{
  "encoder_arch": "vit",
  "model": "masked image model",
  "dataset": "photos of plants and fungi (iNaturalist)",
  "train_examples": 45211,
  "image_size": 40,
  "crop_scale_min": 1,
  "horizontal_flip": true,
  "translate": 0.06,
  "method": "mae",
  "mask_ratio": 0.75,
  "loss": "mse",
  "encoder_norm": "layernorm",
  "encoder_norm_position": "sandwich",
  "encoder_activation": "gelu",
  "encoder_mlp_ratio": 2,
  "encoder_head_dim": 32,
  "encoder_fused_qkv": true,
  "encoder_bias": "qkv",
  "encoder_qk_norm": true,
  "encoder_layer_scale_init": 0.1,
  "encoder_parallel_block": false,
  "encoder_inner_norm": false,
  "encoder_patch_size": [4, 4],
  "encoder_layers": 16,
  "encoder_width": 192,
  "encoder_positions": "rope",
  "decoder_width": 256,
  "norm_pix_loss": true,
  "decoder_layers": 4,
  "init": "small_normal",
  "optimizer": "adamw",
  "lr": 0.0012,
  "beta1": 0.95,
  "beta2": 0.999,
  "eps": 1e-08,
  "steps": 4600,
  "batch_size": 64,
  "epochs": 6.5,
  "lr_schedule": "linear",
  "final_lr_fraction": 0,
  "warmup_steps": 230,
  "weight_decay": 0.3
}
Rows from block 11 of the encoder, named by matrix and row number. Each number is 128 + 24 x the weight over the matrix's rms, rounded and kept within 0 to 255. All counts start at 0.
# qkv: attention query, key and value (stacked) (encoder.blocks.11.attn.qkv.weight, 576x192), inputs 0-191
qkv.118 [157 147 122 126 112 136 122  94 126 119 147 121 134 116 135 149 131  76 157 166 126 118 128 144 112 148 127 122 107 130  87 120 118 139 162 108 123 131 127 137 124 122  83 124 134 121 122 131 147 125 115 130 130 125 127 152  87 115 149  71 128 102 113 139 125 113 145 148 147 127 125 101  73  90  88 161  98 112 130 157 102 111 134 109 153 125 111 131 121 123 157 125 140 155 131 143 134 107 139 129 125 125 134 113 146 128 120 120 157 125  90 150  88 119 149 125 115 126 156 165 123 121 118  87 147 126 119 141 161 108 139 168 123 139 120 156 130  94 137 128 124 135 143 123 135 128 113 160 122 145 124 138 151 138 127 115 128 130 139 141 111 116 114 132 155 133 122 134 134 108  96 131 122 106 168 144 135 118 137 119 119 131 123 150 124 129 168  95  85 130 122 149]
qkv.119 [124 107 143 141 143 158  97 135 130 126 115 108 116  80 127 107 121 111 101 108 116 149 117 127 109 117  94  85 138 146 136 173 108 112 148 119 137 116 143 126 125 165 120 125 130 137 132  88 117 149  96 102 161 157  93 144 119 124 144 115 139 134 136 132  94 130 135 102 129 107 128 137 129 107 137 136 114 151 114 136 139  97 112 110 140 111 116  97 135 147 124 135 124 132 127 142 123 139 152 125  84 135  94 133 132 170 140  91 132 119 130 146 122 150 143 133 132 112 146 127 130 112 147 127 142 142 143 133 173 129 125 168 127 140 131 141  85 150 141 125 152 141 167 141 117 126 104 120 135 135 127 114 122 128 133 117  94 133 111 149 120 113 166 152 158 152  93 120 138 141 133 147 133 145 129 137 135 115 144 143 120 143 139 120 142 128 158 139 143 134 136 149]
qkv.120 [121 127  98 158 125 133 128 174 132 145 106 109  68 118 118 126 131 112 106 160 133 149 182 174 125 149 106 104  97  65 131  81 110  70 138 100  86  83 102 100  94  83  77  89 131  82 163 159  96  96 137 167 193  94 160 148  97 147 114 146 120 129 140 141 192 132 124 135 162  97 186 158 107 174 107 106 205 120 150 134 107 145 107 105 132  90 178 167  88 134 155 141 143 133 137 134 123 149 141  89  94 154  61 123 149  86 169 108 149  75 159 142 136 125 120 104 150 125  94 103 130 105 126 117 108 157 123 157 149  93 109 184 110 131 106  96 111 158 175 117 114 138 131  71 121  91 137  95 130 155  90 118  82 169 115 135 137  88 159 180  69 172 127  63  91 160 145  92 133 114 150 168 178 108  82 156 177 113 176 154 103 173 122 159 132  92 102  92 143  98 155 111]
qkv.121 [153 151 119 108  95 115 173  73  69  84  93 143 211  57 149 142 100 145 184 153  73 156 155  86 113 114 129 121 180 132 112  85 189 171  65 193 132 181 169 201 116 152 181 143 139 173 142  84 172 187 142  80 133  78  76 189 150 113 147  73 154 110 131 158  28 112 158 177 103 133 121  91 136 100 104 143  54 101  43 112 155 139 148 210 152 146 126  84 128  84 136 183 126 107  98 112 138 106 103 167 157 190 110  83 154 160 149 119  98  97  47 117  88 136 146 168 122 129 117 181 174 167 147 126  80 132  90  58  76 165 142 117 152 120 100 174 136 148  81 158 151 111 129 180 120 164  83 102 113 113 138 160 188  83 102  76 149  93 123 198 135 119  96 159 136 108 148 170 143 158  57  76 101 175 105 128 153 181  85 112 142  96 131 127 131 125 198  93 107 185 110 118]
qkv.122 [125 117  89 147 132 102 108  87 136 111 122 104 101 173 116  68 149  90 100 138 122 156 122 170  88 117 106  98 126 103 130 125 117 125 137 124 175 121 134  57 138 120 124 125 156 127  92 155  91 108 116 114 141 139 116 133 108 159 163 117 107 110  99 118 127 151 125  99 118 123 104 128 151 149 135 135 146  71 112 133  93 104  99  90 146 141 101 168  94  97 152 120 108 104 107 136 134 127 137 123 156 125 127 153 140 155 152 123 127 198 149 107 137 127 122  95 146  93 130 135 121  97 118 135 135 117 146 160 139  80 129 120 129 131 142 120 114 152 150 115 119 120 109 104 143  72 124  83 150 107 106 170  99 106 116 158 155 128 131 151 140 157 148 124 107 157 125 101 151  87 143 142 142 135 150 122 142  64 152 143 125 136  95 100 134 110 105 123 132 120 136 116]
qkv.123 [163 113 129 109 134 125 135 117 125 127 151 115 121 129 128 128 135 119 154 139 108 125 143  62 140 146 141 135 138 118 131  92 143 115 120  85 153 134 130 139 133 134  86 145 105  83 108 109 125 115 134 176 139 120 112 113 123 105 121 114 144 117 151 127  96 137 131 100 130 146 112  96 156  99 140 139 118 126 105 148 123 110 108 155 121 148 140 158  94 125 120  90 154 103 158 123 127 111 135 123 112 143 113 148 152 119 139 172 148 170 142 117  85 143 179 146 139 125 102 110 137 115 113 126 118 133 115 106 114 155 159 110 141 146 106 128  77 120 152 116 126 162 144 132 124 142 117  91 108 106 142 106 121 131 106 125 107 123 151 127 171 162 142 150 139  90 135 105  96 132 148 106 139 136 131 113 123  73 128 134 134 128 151 159 139 112 124 154 161 134 134 111]
qkv.124 [124 137 137 114 116 140 124 131 130 137 172 136 124 114 125 107  89 135 129 127 135 142 137 141 145 122 145 115  98 136 142 116 131 132  90 144 120 173 117 136 128 131 158 134 116  83 117 145 117 110 140 151 127 152 133 118 134 120 128 117  89 155 113 144 157 118 123 124 110  99 138 162 102 136 102 123 147 140  88 150 110 113  99 132 113 136  95 129 128 147 136 138 133 147 157 128 131 149 132 113 149 111 113 135 130 116 120 109 116 134 100 111 121 122 140 124 147 168 124 107  93 158 127 116 104  95 121 104 108 131 146 145 117 107 145 157 138 103 108 135 126  94 124 114 116 151 121 137 118 148 103 155 154 142 170 131 109 104 112 127 131 148 154 115 107 146 123 134 151 125 127 115 119 131 119 101 121 140 117 128 113  86 104 140 127 143 109  89 136 115 125 120]
qkv.125 [127 131 116 139 122  99 137 127 136 117 113 138 109 108 128 171 114 142 143  82 128 121 119 179 122 107 113 122 148 127 119 129 150 136 147 141 104 122 113 136 108 135 140 141 128 103 123  97 132 142 130 103 126 112 129 133 113 119 117 152  93 174 100 131 111 115 121 128 120 104 117 169 120 110 155 130 118  94  99 172 134 100 150 140 137 129 129 141 159 132 120 139 159 116 148 141  97 106 116 145 155 147 144 107 134 129 144 159 106 138 145 118 115 118 142 101 141 140 115 119 110 123 140 144 114  90 138 120 133  88 117 169 141 133 124 179 137 108  75 134 127  94 121 144 138 162 144 105  92 164 102 135 126 140 108 123  89 133 152 117 108 125 106 133 114 122 150 124 109 117 135 115 125 135 120 134 142 105  96 139 115 129 160 123 153 128 127 139 109 147 137 123]
qkv.126 [102 145 102 153 117 108  93 108 142 124  99 147 151 120 129 131  96 108 107  88 130 113 135 139  74 149 178 111 115  91 129 152 103 129 151 144 154 150 148 121 151 112 125 143 151 181 113 119 129 116  98  98 129 122  91 114 112 127 134 137 133 147 150 113 106 121 122 159  91 152 132 157 146 108 125 100 134  98 147 113 134 126 151 154 152 125 106 152 150 115 141 163 142 142 102 109 152 139 103 123 133 125 101 149 132 117 128 132 134 132 154 139 133 130 125 108 118 123 114 127 120 144 145 148 129 107 126 176 143 112 124 146 133  95 145 119  93 120 125 145 157 138 138 139 141  98 155 147 115 113 104 140 134 157 117 153 121 115 151 131 148 113 140 135 135 149 142 117 125 112 105 155 171 132 120 132 123 176 162 119 116 120 131 105 130 126 153 123  83  84 156 108]
qkv.127 [ 89 117 155 136 148  93 119 130 130 145 155 149 126 113 100 129 132 115 115 100 158 131 127 100 119 135 116 122 139 141 160 123 146 132 131  99 121 155 150 106 130 101  99 138 119 167  92 133 130 102 157  98 118 144 145 163 136 112  78 129  77 126 123 107 126 137 110 131 108 120 118 144 148 109 133 167 154 161 129  87 135 123 134 106  91 129 104 140 136 113 109 133 154 138 151 105  97 104 131 148 117 127 108 121 122 138 126 109 156 129 137 108 111 148  89 116 110 165 156 141 141 145 118 103 103 129 150 137 149 137 152 138 146  83 142 141 132 132  96 141 138  95 122 105 144 124 116 129 118 148 135 148 140 129 106 147 130 111 142 131  97 124 115 103 120 125 136 139 134 124 136 129 138 120 108 154 137 150 125 157 127  58 114 118 130 101 111 112 122 119 103 139]
qkv.128 [148  92 122  97 106 113 131 185 145 139 206 138 152 121 111 145 150 128 152 139 111  54 139 129 126 135  99 182 107  73 100 108 140 127 149 127 151 216  81 133 140  97 119 145 126 160  98 103 157  72 116  87  94 137 133 141 127  68 140 114  91  83 128 116 125 145 166 138 100 144  99 108 127 160 165 120  63 108 153 192 137 151 179  78 114  92 161  55 156 148 129 122  72 124 140 107 135  90  88 125 105  59 116 112 136 179 105 164 103 107 159 182  80 141 100 119 151 141 197 137 124 154  94  63 122 166 116 147 109 138  84 141 119 145 134 120 137 116 125 116 118 165 133 158 109 178 149  87 142 182 190 172 140 160 176 148 204 134 148 112 189 114 140 154 127 147 101 150 109 127 137 174 167 127  82  90 165 111  82 149 136 142 143 133  82 160 115 112 130  19  99 167]
qkv.129 [143 163 160  93 119 142  77  90 166 164 164 138  99 183 112  85 126 142  87 132 150 155 116  47 153 104 130 132  98 139 156 195  90 141 156  84 123  90 115  63 129 125 110 131 138  91 115 196  88 113 159  97  93 149 126 105  87 104 140 143 133 126 105 127 147  99 129  91 126 104 128 128 121  96 171 165 126 106 150  88  76 166  88  76 120 206  99 145 143 175 108 109  95 126  74 153 162 166 146 128 134 127 133 207 133 116 100 138 159 149 145  82 166  71 154 141 199 109  91 125  98  69  71 125 185 124 108 188 143 104 138 118 183 117 125 127 109 133 184 139  88 115 160 124 149 143 129 168 137 118  87 112  88 145 172 115  95 147 125  96 114  96 232  80 135 165 113 106 132 118 184  93 144 136 143  82 106  48 112 104 190  83  94 119 100 122  91 147  93 115  94 161]
qkv.130 [125 147 111 132 150 157 129 126 168 112  97  77 116 171 127 110 131 116 131 129 133 163 168 120 106 103 190 118 120 133 111 116 119  98 171  93  85  83 128 115 139 145 115 125 107 129 161 172  99 157 145 141 153 127 123 123 133 147 144 132 113 133 117  92 149  98 100 114 109 133 125  95 115  77 140 107 102 145 153 131 114  86 114 114 103 133 108 130 170 113 120 111 135 126  97 172 103 121 156 105 137  95 109 158  77  84 145 113 170 144 158  95 156  72 104  99 151 113 123 102 125 113 117 177 143  69 138 208 123  90 115 160 158 134 160  90 150 110 192 118 152 133 136 134 125 107 131 136 123 121  85  93  93 181 117 141  61 172 102 138 122 151 128 109 136 171 179 138 119 129 117 109 141 160 157 135  96  90 135 141 116 149 115 126 184 173 108 155 127 165 156 117]
qkv.131 [154 148 125 140 131 118 143  67 140 126 141 108 118 135 105 137 168 110 112 139 171 143 136 135 135 144 149 139 134 117 156 105 123 126 106 168 116 116 166 123 154 156 126  99 154 129 116 122  98 171 109 134 117  94 131 132  82 176 131 130 111 140 139 131  98 124 100 128 110 147 134 138 125  96 127 150 145 145 141  73 153 101 142 149  69 152 115 152 100 127 128 126 130 112 131 122 123 118 134 113 142 167 166 146 133 149 123 107 168 120 118  79 140 108 142 142 115 106 151 152 114 132 142 118 128 108 136 122  92 122 138 124 142 125 164  94 139 129 136 105 108 128 122 126 148 133 119 109 150 110 105 132 122  99 161 136 138 132 107 139 103 133 169 107 119 129 172  99 101 123 138 113 124 141 107 111 105 144 139 122 137 138 117 142 145 137 143 153 139 134 137 106]
qkv.132 [151 128 113 105 136 137 179  88  89 137 129 117 121 131 147 149 147 113  66 137 112 130 148 141 125 142 153 115 123 137 139 106 137  88  78 124 120  98 153 115 130 155 143 133  83 140 125 138 153 131 155  95 106 134 119 115 156 102  97 107 103 105 145 119 112 124 143 137 149 133 114  78 161 108 138 130 134 101  94  91 177  91 118 144 137 106 124 174 123 169 105 176 151  95 119 143 122 156 100  99 135 130 139 154 106 123 119  82 125 108  74 144 130 120 150 128  98 143 116 138  87 133 147 138 141 117 152 118 114 147 112 147 102 123 144 113 152 133 113 115 105 113 108  85 128 139 140 123 142 128 141 111 129 110 131 146 159 144 151 132 124 125 101 171 153 160 125 132 119 110 117 145 140 136 147 137 120 103 171 122 124 154 136 129 189 151 121 110 153 135 141 155]
qkv.133 [146 125 126 145 121 120 145 108 125 148 101 135  94 135 108 124 124 135  94 103 188 131 131 118 137 129 147 129 110 145 113 134 106 131 154 168 125 149 122 159 142 130 115 107 137 125 133 145 118 131 115 122 139 121 126 136 137 141 129 117  83 137 109 112 143 110 122 129 115 134 137 134 173 115 104  93 114 123 138 139 129 106  80 147  96 120 104 155 137 116 151 134 110 115 155 133 143 127 125 136 120 104 129 131  97 128 133 126 127 122 123 110 154 117 131 115 151 137 110 131 109 150 131  96 110 115 160 129  76 144 113 112 103 123 106 121 107 145 161 122 130 142 128 122  94 130 133  98  93 153 158 119 149 108 167 157 110 136 134 125 131 128 104 121 121 102 117 146 120 131 124 122 161 157 121 138 130 173 110  97 133 116 106 101  98 147 116 160  87 136 145 130]
qkv.134 [129 101 147 121 147 131 109 131 142 104 143 105 118 123 116 104 170 135 111  95 104 163 139 130 165 118 149  99 146 147 127 123 151 107 112 135 115 109 137 144 150 144 148 129 129 118 149 161  90 188 122 147 152 107 120 127 148 135 126 139 112 167 118 132 121 123 106 137 119 136 108  95 117  94 108 175 169 103 151 125 150 101 113 160 138 186 101 148  82 129 148 129 137 138 141  68 114 116 140 122 123 109 111 114 141 145 129 140 137 166 155 120 109 145 116 171 108 133 119 113 154 127 111 106 166  80 129 109 193 146 107 145 149 123 106 108 102 131 150 128 152 122 147 133 132 136 124 145 134  79  72  83 146  95 139 154 120 138 101 107  99 152 122 136 148 125  94 140 110 145 131 129 115 132 133 136 102 129 153 166 147 158 114 122 147 130 111 148 156 153 115 123]
qkv.135 [124 139  90 105 153 109 102 124 106 132 110 128 133 131 116 115 106 104 134 139 124 108 106 119 122 123 125  99 110 109 129 112 103 123 139 138 111 159 147 121 113 157 121 120 122 124 133 119  99 138 186 110 139  95 140 138 102 146 124 141 134 114 106 128 111 153  94 132 135 142 108 150 168 110 136 158 116 122 141 126 138  97 100 161 142 146 144 139 130 116 132 143 167 135 120 108 147 128 104 147 135 139 122 102 138 132 157 119 143 124 110 156 100 101 135 132 143 144 131 124 124 143 112 118 150 117 153 125 110 125 118 129 134 150 153  93 178 113 118 127 100 127 140 133  93 133 130 152 141  97 152 145 157 110 108 102 160 162 102 132 111  97 104 160 122  84 154  90 124 106 149 103 163 129 137 125 143 142 139 138 108 160 127 120 129 109 103 101 125 134 125 104]
qkv.136 [100 113 109 161 113  89 143 122 130 118 100 137  99 137 148 108 132 167 138 167 170 106  65 117 133 163 158 122 145 158 144 108  95 152 138 125 117 107 131 114 157 112 141 116 174 138 139 116 125 107 123 123 118 134 158 114 107 142 126 153 122 157 105 154 160  84 125 121  89 160 144 145 122 107 126 120 101 200 100 178 100 153 126 127 122 148 144 125 104 107 128 129 174  95 133 155 133 147 160 115 101  87 143 139 133  90 163 143 142 152  81 120 161 133 147 107 124  90  80 129 154 108 133  75 117 123 138 138 131  94 113 149 153 130 126 104 143  99 129 144 116 192 121  81 121 155 124  97 100  58 167 164 155 134 120 134 126 182 127 110 123 207 108  53  76 104 132 175 104 117 132 102  47  75 110 135 142 101 118 180 121 144 101 143 103  98 109 104 158 155 152 113]
qkv.137 [127 138 117 200 156 150 107 133 131  92 121  99 103 161 115 114 155  98 144 140 195 117 139 133  87 133 119 144 160 100 151 106 116 149 114 133 127 112 121 117 132  94 104  99 123 134 154 134 119 114  85 118 124 113 153 125  93  85 134 139 117 122  83 106 128 166 159 146 172 132 111 116  85 165 143 142 202 142 176 137 138 107 155  97 153 159 148 177 139 177 125  71 138 145 185 128  88 184 120  77 134 110 112 184  91  99 151 130 157 123 147 198 173  76 136 176 136  85  51  82 123 105 141 163 127 133 126 133 123 119  97  99 102 151 173  58 156  56 180  95 118 116 119 101 146  87 145 104 141 116 118 134 124 136 159 149 166 116 133 189 196 151 143 143 151 113 115 104 143 136 119 149 127  87 104 125 208 118 172 138  89 148 139 135 138 103  94 123  97 160 137  93]
qkv.138 [118 127 150 105 104 169 158 103 123 124 118 153 121  96 163  83 104 125 140 155 191 140 108 129 133 128 121 162 133 174 101 131 136 135 132 120 138 150 143 145 151  92 122 158 108 109  61 108 141  99 108 115 150  68  81 117 142 133 108 149 161 148 145  98 128 122 117 147 111 110 153 147  99 140 169 125 151 163  80 179 140 163 133 146 131 106 113  96 111 156  81 128 109 108 106 104 136 120 138 134 124 141 143 104 140 172 113 160  79  92  91 169 105 102  89 117 158 106 116 132 109 111 129 155 115 129 144 142 102 129 149 143 118 105 117 148 112 164 123 153  94 129 191 131 134 138 129  98 100 124 122 110 144 120 140 135  96 117 143 124  94 106  99 133 103 140 142 109 160 132 133 153 142 143 145 107 117 136 140 125 132 158 120 175 118  57 125 137 179 191 123 127]
qkv.139 [142 115 133 113 166 141 102 149 136 141 122 172 142 136 104 131 126 147 110 163 133 106 141 143 144 116 125 114 110 102 147 131 127 120 120 167 112  92 130 108 131 130 135 137 161 117 126 145 107  93 137 155 150 159 138 142 132 155 104 156 162 108 121 131 116 153 147 137 115 125 131 133 141 107 142 128 128 162 121 109 122 116 112  83 131 132 135 124 130 169 129  97  83 123 103 128 157  91  99 111 127 125  97 112 154 113 119 149 107 169 131 108 130 122 160 162 138 194 141 164 158 111 106 131 159 143 123 131 172 145 118 123 171 150 135 154 145 141 109 138 153 166 184 117 104 132 132 147 135 110 119 101 133 107 146  90 122 104 133 122 142 158 122 129 128 126 114 126 136 135 109  85 151 129 131 109 157 158 111 122 153 120 131  97 139 117 133 165 146 121 132 174]
qkv.140 [120  96 141 138 163 157  95 148 179 102 112  87 156 131 171 107 119 143 141 178  93 149 155 103  99 114 150 138 115  92 153 178 158 138 158 135 108 118 117 115 161 135 124 120 133 119 162 103 131 165 142 132 102  96 131 102  92 132 139 146 149 143 105 152 103 115 138 133 155 112 132 101 119 122 160 132  79 128 129 142 103 167 117 131  90 144 128  92 163 129 122 124 121 126  92 160 142 114 117 133 132 149  91 151 124 104 155 179 171  99 132 110 107 104  80 119 125  83  94 135 148  97 111 165 185 121 113 134 174 133 108 132 143 124  90 154 100 137 121  92 187 136 136 128 160 136 147 129 159 105  63 141 149 138 119 125 164 132 117 144 151 168 136 121 151 146 113 130 136 137 108  84 146 117 147 112 149 119 117 140 144 116 106  99 124 123 173 134 144 140  95 140]
qkv.141 [119 104 114 134 188 134  79 144 114 153 131 109 121 131  96 147 136 164 127 116 115 136  96 110 144 134 138 151 155 114  95 127 150 109 133 124  99 117 137 142 154 155 189 113  87  93 125 151 127 103 154 138  88  98 136 146 149 164 128 127 141 135 143 149 171 108 123 134  84 133 129 146  90 142 127 152 112 111 147 119 102 147 103 117 124 139 140 128 124 136 137 118 125 113  86 126 116 150 120 143 106 107 109 136 137 144 124  96 124 128 142 128 171 107 167  86 121 122 149 157 127 114 123 105 125 103 109 125 162 118 111 136 142 132 131 109 104 110 118 130 145 142 152 141 141 116 128 165  90 130 102 121 103 105  98  89 158 148 113 125 128 124 124 138 114 135 128 116 113 114 128 144 154 181 176 122 129 108 137 174 118 145 161 144 146  86 125 119 136 121 111 122]
qkv.142 [ 83 104 148  92 151 129 120 128 158 124 108 157  91  82 134 137 111 141 153 121 107 151 100 112 145 111 145 161 116 170 139 129 100 127 155 109 104 120 128 152 127 141 120 163 144 131 138 189 106 135 109  91 129 148 125 142 158 113 148 124 160 136 167 122 102  97 120 149 101 128 123 114  84 110 106 137 115 126 159 111 121 151 150 129 156 160 156 111 131  84 142 136 130 153 141 102 120  88 153 125 132 141 156 129 127 105 136 156 132 169 105  91 117 153 105  97 118 103 150 109 153 122 145 125 137 159 126 149 161 168 151 136 140 120 115 139 150 139 139 125 115 101 127 166 114 122 124 113  89 114 123 102 110  98 132 113 136 100 126 153  91 168 137 119 109 120 130 130 147 122 145 104 107 137 130 171 129 158 158 152 130 126 107 107 139 116 140 111 145 119 104 127]
qkv.143 [ 98 122 153 161 135  92 110 110 102 108 137 144 123 105 165 112 117 157 131 118 140 168 132 120 119 134 126 134 129 160 153 158 115 140 167 123 145 120 140 159 155 144 121 122 111 128 130 110 121 139 147 106 129 144 117 161 112 136 117 137 140 152 166 112 123  89 124 147  94 116 130 127  98 138 127 129 163 157 129 136 128 138 127 165 113 140 105 120 123 151 143 125 152 115 145 138 116 137 142 111  84 143 106 114 138  96 115 127 127 141 150  96 104 144 129 141 125 143  97 167 142 179 109 141 135 134 113 117 106 163 119 149 149 113 103 141 148  91 113 119 137 154 148 135  99 106 149 140 129 111 109 100 164 113 120 126 154 156 133 113 125 134 141 105 130 153  99 152 111 127 140 116 134 134 149 161  73 157 123 115 136  67 134 114 125 139 124 130 106 153 144 104]
qkv.144 [155 185  98 194 205 129  99 146 120 101  81  88 133 104 113 164 135  41 134 155  98 115 154 160 110 146 146  92 151  59  97  55 144  54  43 178 141 169 158 172 113 159 151 165 103 159 171 106 173 143  86 123 196 178  95 111 119 165 153 145 106 112 111 167  91 136 186 144 138 140  75 138 101 126  90 148 200 171 133 151 215  68 146 135 139  37 127 117 104  76 174 156 160 158 146 104 105  68 109 103 132 204  88 108  52  90 132  85 155 127 108 181 126 125  65 108  21 144 138  90  94 193 190 204 155 100 157 122  99 122  86 161  87 121 134  96 165 106  92 141 131  86 104  85 132 104 155 153 110 109 105 116 130  84 105 160 125 100  75 174 179 162  82 167 156 133 151 168 110  99 106 167 110  83  86 118 181 179 129 155  42 146 174 117 155 116 123 174 152  87 193 108]
qkv.145 [154 128 107 120  41 129 128 157 136 136 183  83 133  73 170 106 133 108 164 100  95  90 179 131 190 142  73 119  81  91  83 110 186 105 156 146 159 176  82 101 134  68 134 138 116 134 133 143 185  65 101 108  95 135 137 136 126  88 115  83  75 112 161 108 128 166 147 176 135 153  49 127 180 191 153  82 134 141 113 108 117 145 148 100 159 116 163  66 187 102 154 120 101 151  94 141 153  99  98 151 149 133 133 126 114 167 104 128 104 122 157 152 107 132 132 129 107 202 233 137  85 204 148  67 119 121 130 103 147 124 142 123 135 174 135 142 131 140  95 120 120 149 153 174 121 106 145  79 109 194 177 161 104 160 174 128 206 130 136 102 158 107 126 176 123 114 125  96 136 153 108 163 179 166 118  96 133 122 121 115 147 130 185 147 117 133 172 165 131  51 137 157]
qkv.146 [151 117 122 139  68 165  98 157 130 158 109 131 119 119 144  95 154 133 129  90 123  62 138 168 117 118 116 133 138  46 121 100 118 119 129 108 120 168  91  58 100  82 102 122 119 135 145 134 159  85 157 157 102 172 137 108 105 103 119  80  89 136 126 105 182 120 147 119 136 126 161 100 122 126 138  98  92 131 142 157  86 140 117  55  71 108 188 136 114 145 173 144 118 158 142 137 141 169 133 152 121 106 104 154 117 152 130 169 139 152 187 130  65 133 161 141 165 123 141  92 134 116 136  95 130 151 146 133 120 130 129 147 144 156 118  89 143 132 172 124 111 162 151 142 133 110 169  76 144 175 144 126 107 188 171 132 148 140 156 136 140 113 136 146 134 135 106 136 143 144 135 195 169 128  93 100 113  74 125 165 123 148  89 133  61 155 104 112 132  85 163 145]
qkv.147 [146 108 139 145 126 132 192 127 103 158 109 142 145 131 128 140 141 135 131 140 118 117 112  84 136 106  97 151  82  88 103 125 137 130 114 147 135 154 123 113 177  89 110  82 106 146 132 126 120 169 134  98 145 120 152 153 144 142 123 118 119 132 154 128 143 147 115 129 123 160 121 109 210 112 151 133 125 155 104 101 144 111 177 157 166 152 142 129 106 121 130 143 113 102 167 117 132 129 110 125 104 119 142 111 125 124 154 125 157 128 106 125 123 101 124 132 144 157 101 125 103 160 166 145 119 158 142 120  70 126 121 172 100 114 126  91 115 105  90 107 128 117 123 121 121 122 142 122 153 104 120 172 143 139  97 146 136 102 156 144  85 108 119 123 147 116 165 121 100 125 124 138 152 155 128 138 100 138 131 135 129 113 112 104 146 168 107 124 123 155 137 141]
qkv.148 [127 150 115 118 108 128 133 147 110 114 127 120 124  73 130 124 147 150 115 112 113  92 113 149 112 142 125 139 145 128 122 152 164 181 120 129 111 113  98 142 159 116 116 114 134 109 112 154 131 108 163 124 113 107 111 164 141 126 148 160 117 129 156 148 131 115 132 110 120 138 151 138  91 126  99 160 112 132 131 129 119 102 115 149 137 109 135 109 114 159 144 152 138 148 146 114 122 143 103  82 148 109 108 122 102 109 122 126 132 102 114 128 130 113 120 122 164 131  99 136 127 146  87  96 107 127 121 134 128 134 117 139 125 111 100 172  97 162 117 118 115 159  98 133 137 132  93 139 128 112 120 101 132  97 108 125 139  87 135 109 133 135 103 111 103 118 133 145 109 135  97 111 120 160 151 170 135 166 158 132 151 101 147 122 128 140 155 120 155 151 142 128]
qkv.149 [142 103 140 128 147  94 119  89 137 153 135  94 139 151 126 155 123 119 102 118  84 127  88 105 109 129 131 139 144 141 129 116 113  96 142 135  81 158 161 120 108 121 145 140 124 136 129 144 112 131 148 125 134 158 131 133 126 118 150 147 168  94 146 136 125 108 148 103 125 154 158 127 157 154 132 118 125 153 135 129 124 134 133 141 116 132 110 134 160 146 101 144 150 136  96 114 125 130 125 122 136 144 157 127 157 110 153 133 101 120 137 121 133  97 113 100 120 105 110 180 147 121 142 105 146 131 150 147 133 151  68  85 109  94 121  72 138 147 162 146 150 142 107 129 145 146 130 118 154 115 117 120 149 113  80 139  75 135 135 148 111 126 106 153 109 115 132  91 160 109 150 116 114 115 134 155 129 134 101 127 120 105 123  76 143 121 127 141 118 143 146 112]
qkv.150 [127 126 114  94 137 152 117 138 143 113 123 104 165 125 179 101 117 137 103 136 136 146 118 121 124 148 139 145 148 158 120 152 138 106 137 143 130 131 158 171 132 168 100 113 135 115 111 132  92 134 164 118 122 116 145 146 125 109 141 130 148 134 139 108 127 128 126 150 134 123 113 159  95 130 140 151 134 134 121 145 106 136 129 121 120 143 156 121 126 160 124 137 106 107  88 139  94 124 115 121 123 119 125 103 132 120 126 119 127 161 119  96 126 132 114 130 118 128 139 125 119  98  84 118 136 111  95 122 140 155 160 125 128 112 101 118  97 122 119 143 129 125 124 154 140 144 159 163 122 106 128 135 136  80 128 127 164  99 136 138 109 127 121  97 127 142 129 144 105 138 123  89 150 140 175 114 122 144 119 122 142  96 106 118 146 176 123 128 148 130 116  87]
qkv.151 [154 141 119 134 124 141 141 124 106 117 129 104 140 139 130 141 121 131 138 120 112 138 130 106 115 136 156 132 139 148 102 115 141 119  96 123  93 154  90 147 124 144 122 144 132 135 109 116 141 152 161 118 149 111 169 168 152 171 146 108  91 145 125 130 135 154 113 161 147 134 131 118 131 104 123 108 118 111 113 103 129  99 116 151 107 128 123 134 124 136 160 140 126 134 172 150 136 137 120 133 114 120 122 105 117 106 136  98 146 101  98 110 143 111 153 138 129 141 140 121 109 149 132 155 133 126 146 114  80 135  97 122 141 122 131 130 112 108 128 136 133 123 127 132 116  62 148 102 105  98 147 122 111 145 156 143 122 159 147 131 119 126  91  99 113  98 149 132 100 131 139 124 123 159 126 119 160 142 139 135 125  91 127 180 143 165 121 144 133 147 107 143]
qkv.152 [185 122  93 206 165 154 134 124 186 101  85  79 131 110 158 178 155 134  99 131 175 105 160 169 144  73 125  59 125 164  56 113  92  82  50 108 182 129 117  94  97 112 143 102 105 118 105 101 177 172  89 126 136 144 140 108  79 128 167  70  60  90 110 114 131 144  99 114 142 173 120 150 155 114 122 117 126 102 135 128 179 126 133 116 154  84 101 175 134  85 113 139 159 118 157 149 115  76 134 125 139 149 137 161 153 156 137 145 136 106 152 114 137  98 136 123 139  61 164  90  84 167 150 159 131  97 159 153 113  93 131  74  67  91 158 126 149 137 176 164  84 122 122 128 142 110 137 154 152 109 137 128 110 112 146 149 142 156 149  85 132 116 143 155 117 155 132 120 120 115 130 162 134 158 117 104 164 115 136 155  93  88 186 132 132 148  85 128 128 192 156 152]
qkv.153 [150 128 122 162 134 135 121 142 132 123 183 142 128 101 146 146 125 134 155 157 125  97 141 164 128 141  61 103 163 121  95 130 134 125  91 146 126 145 148 128 137 128  83  94 114 123 118 132 156 115  75 104 164 133 101 143 139 168 155  89 160  93  89 155 153  88  92 128  82 144 170 150  60 118 151 110 102  79 133 151 150 155 120 158 131 137 163 150 121 100 124 111  85 121 133 101 145  77 147 119 129  89 137 142 141 108 119 171 156  73 113 176 133 164 134 161 111 144 168 118 177 129 116 135 125 140 135 145 103 154  86 111 145  86 128 122 138 133 120 111 113 104  94 122 151 145 164 144 163 170 112 136 113 119 135 137 181 122 142 171  90  99 117 157 144 162 129  94 157 110  84 150 109 151 129 123 153 153 197 138 113 131 142 175 124  91  97  86  83 160 133 137]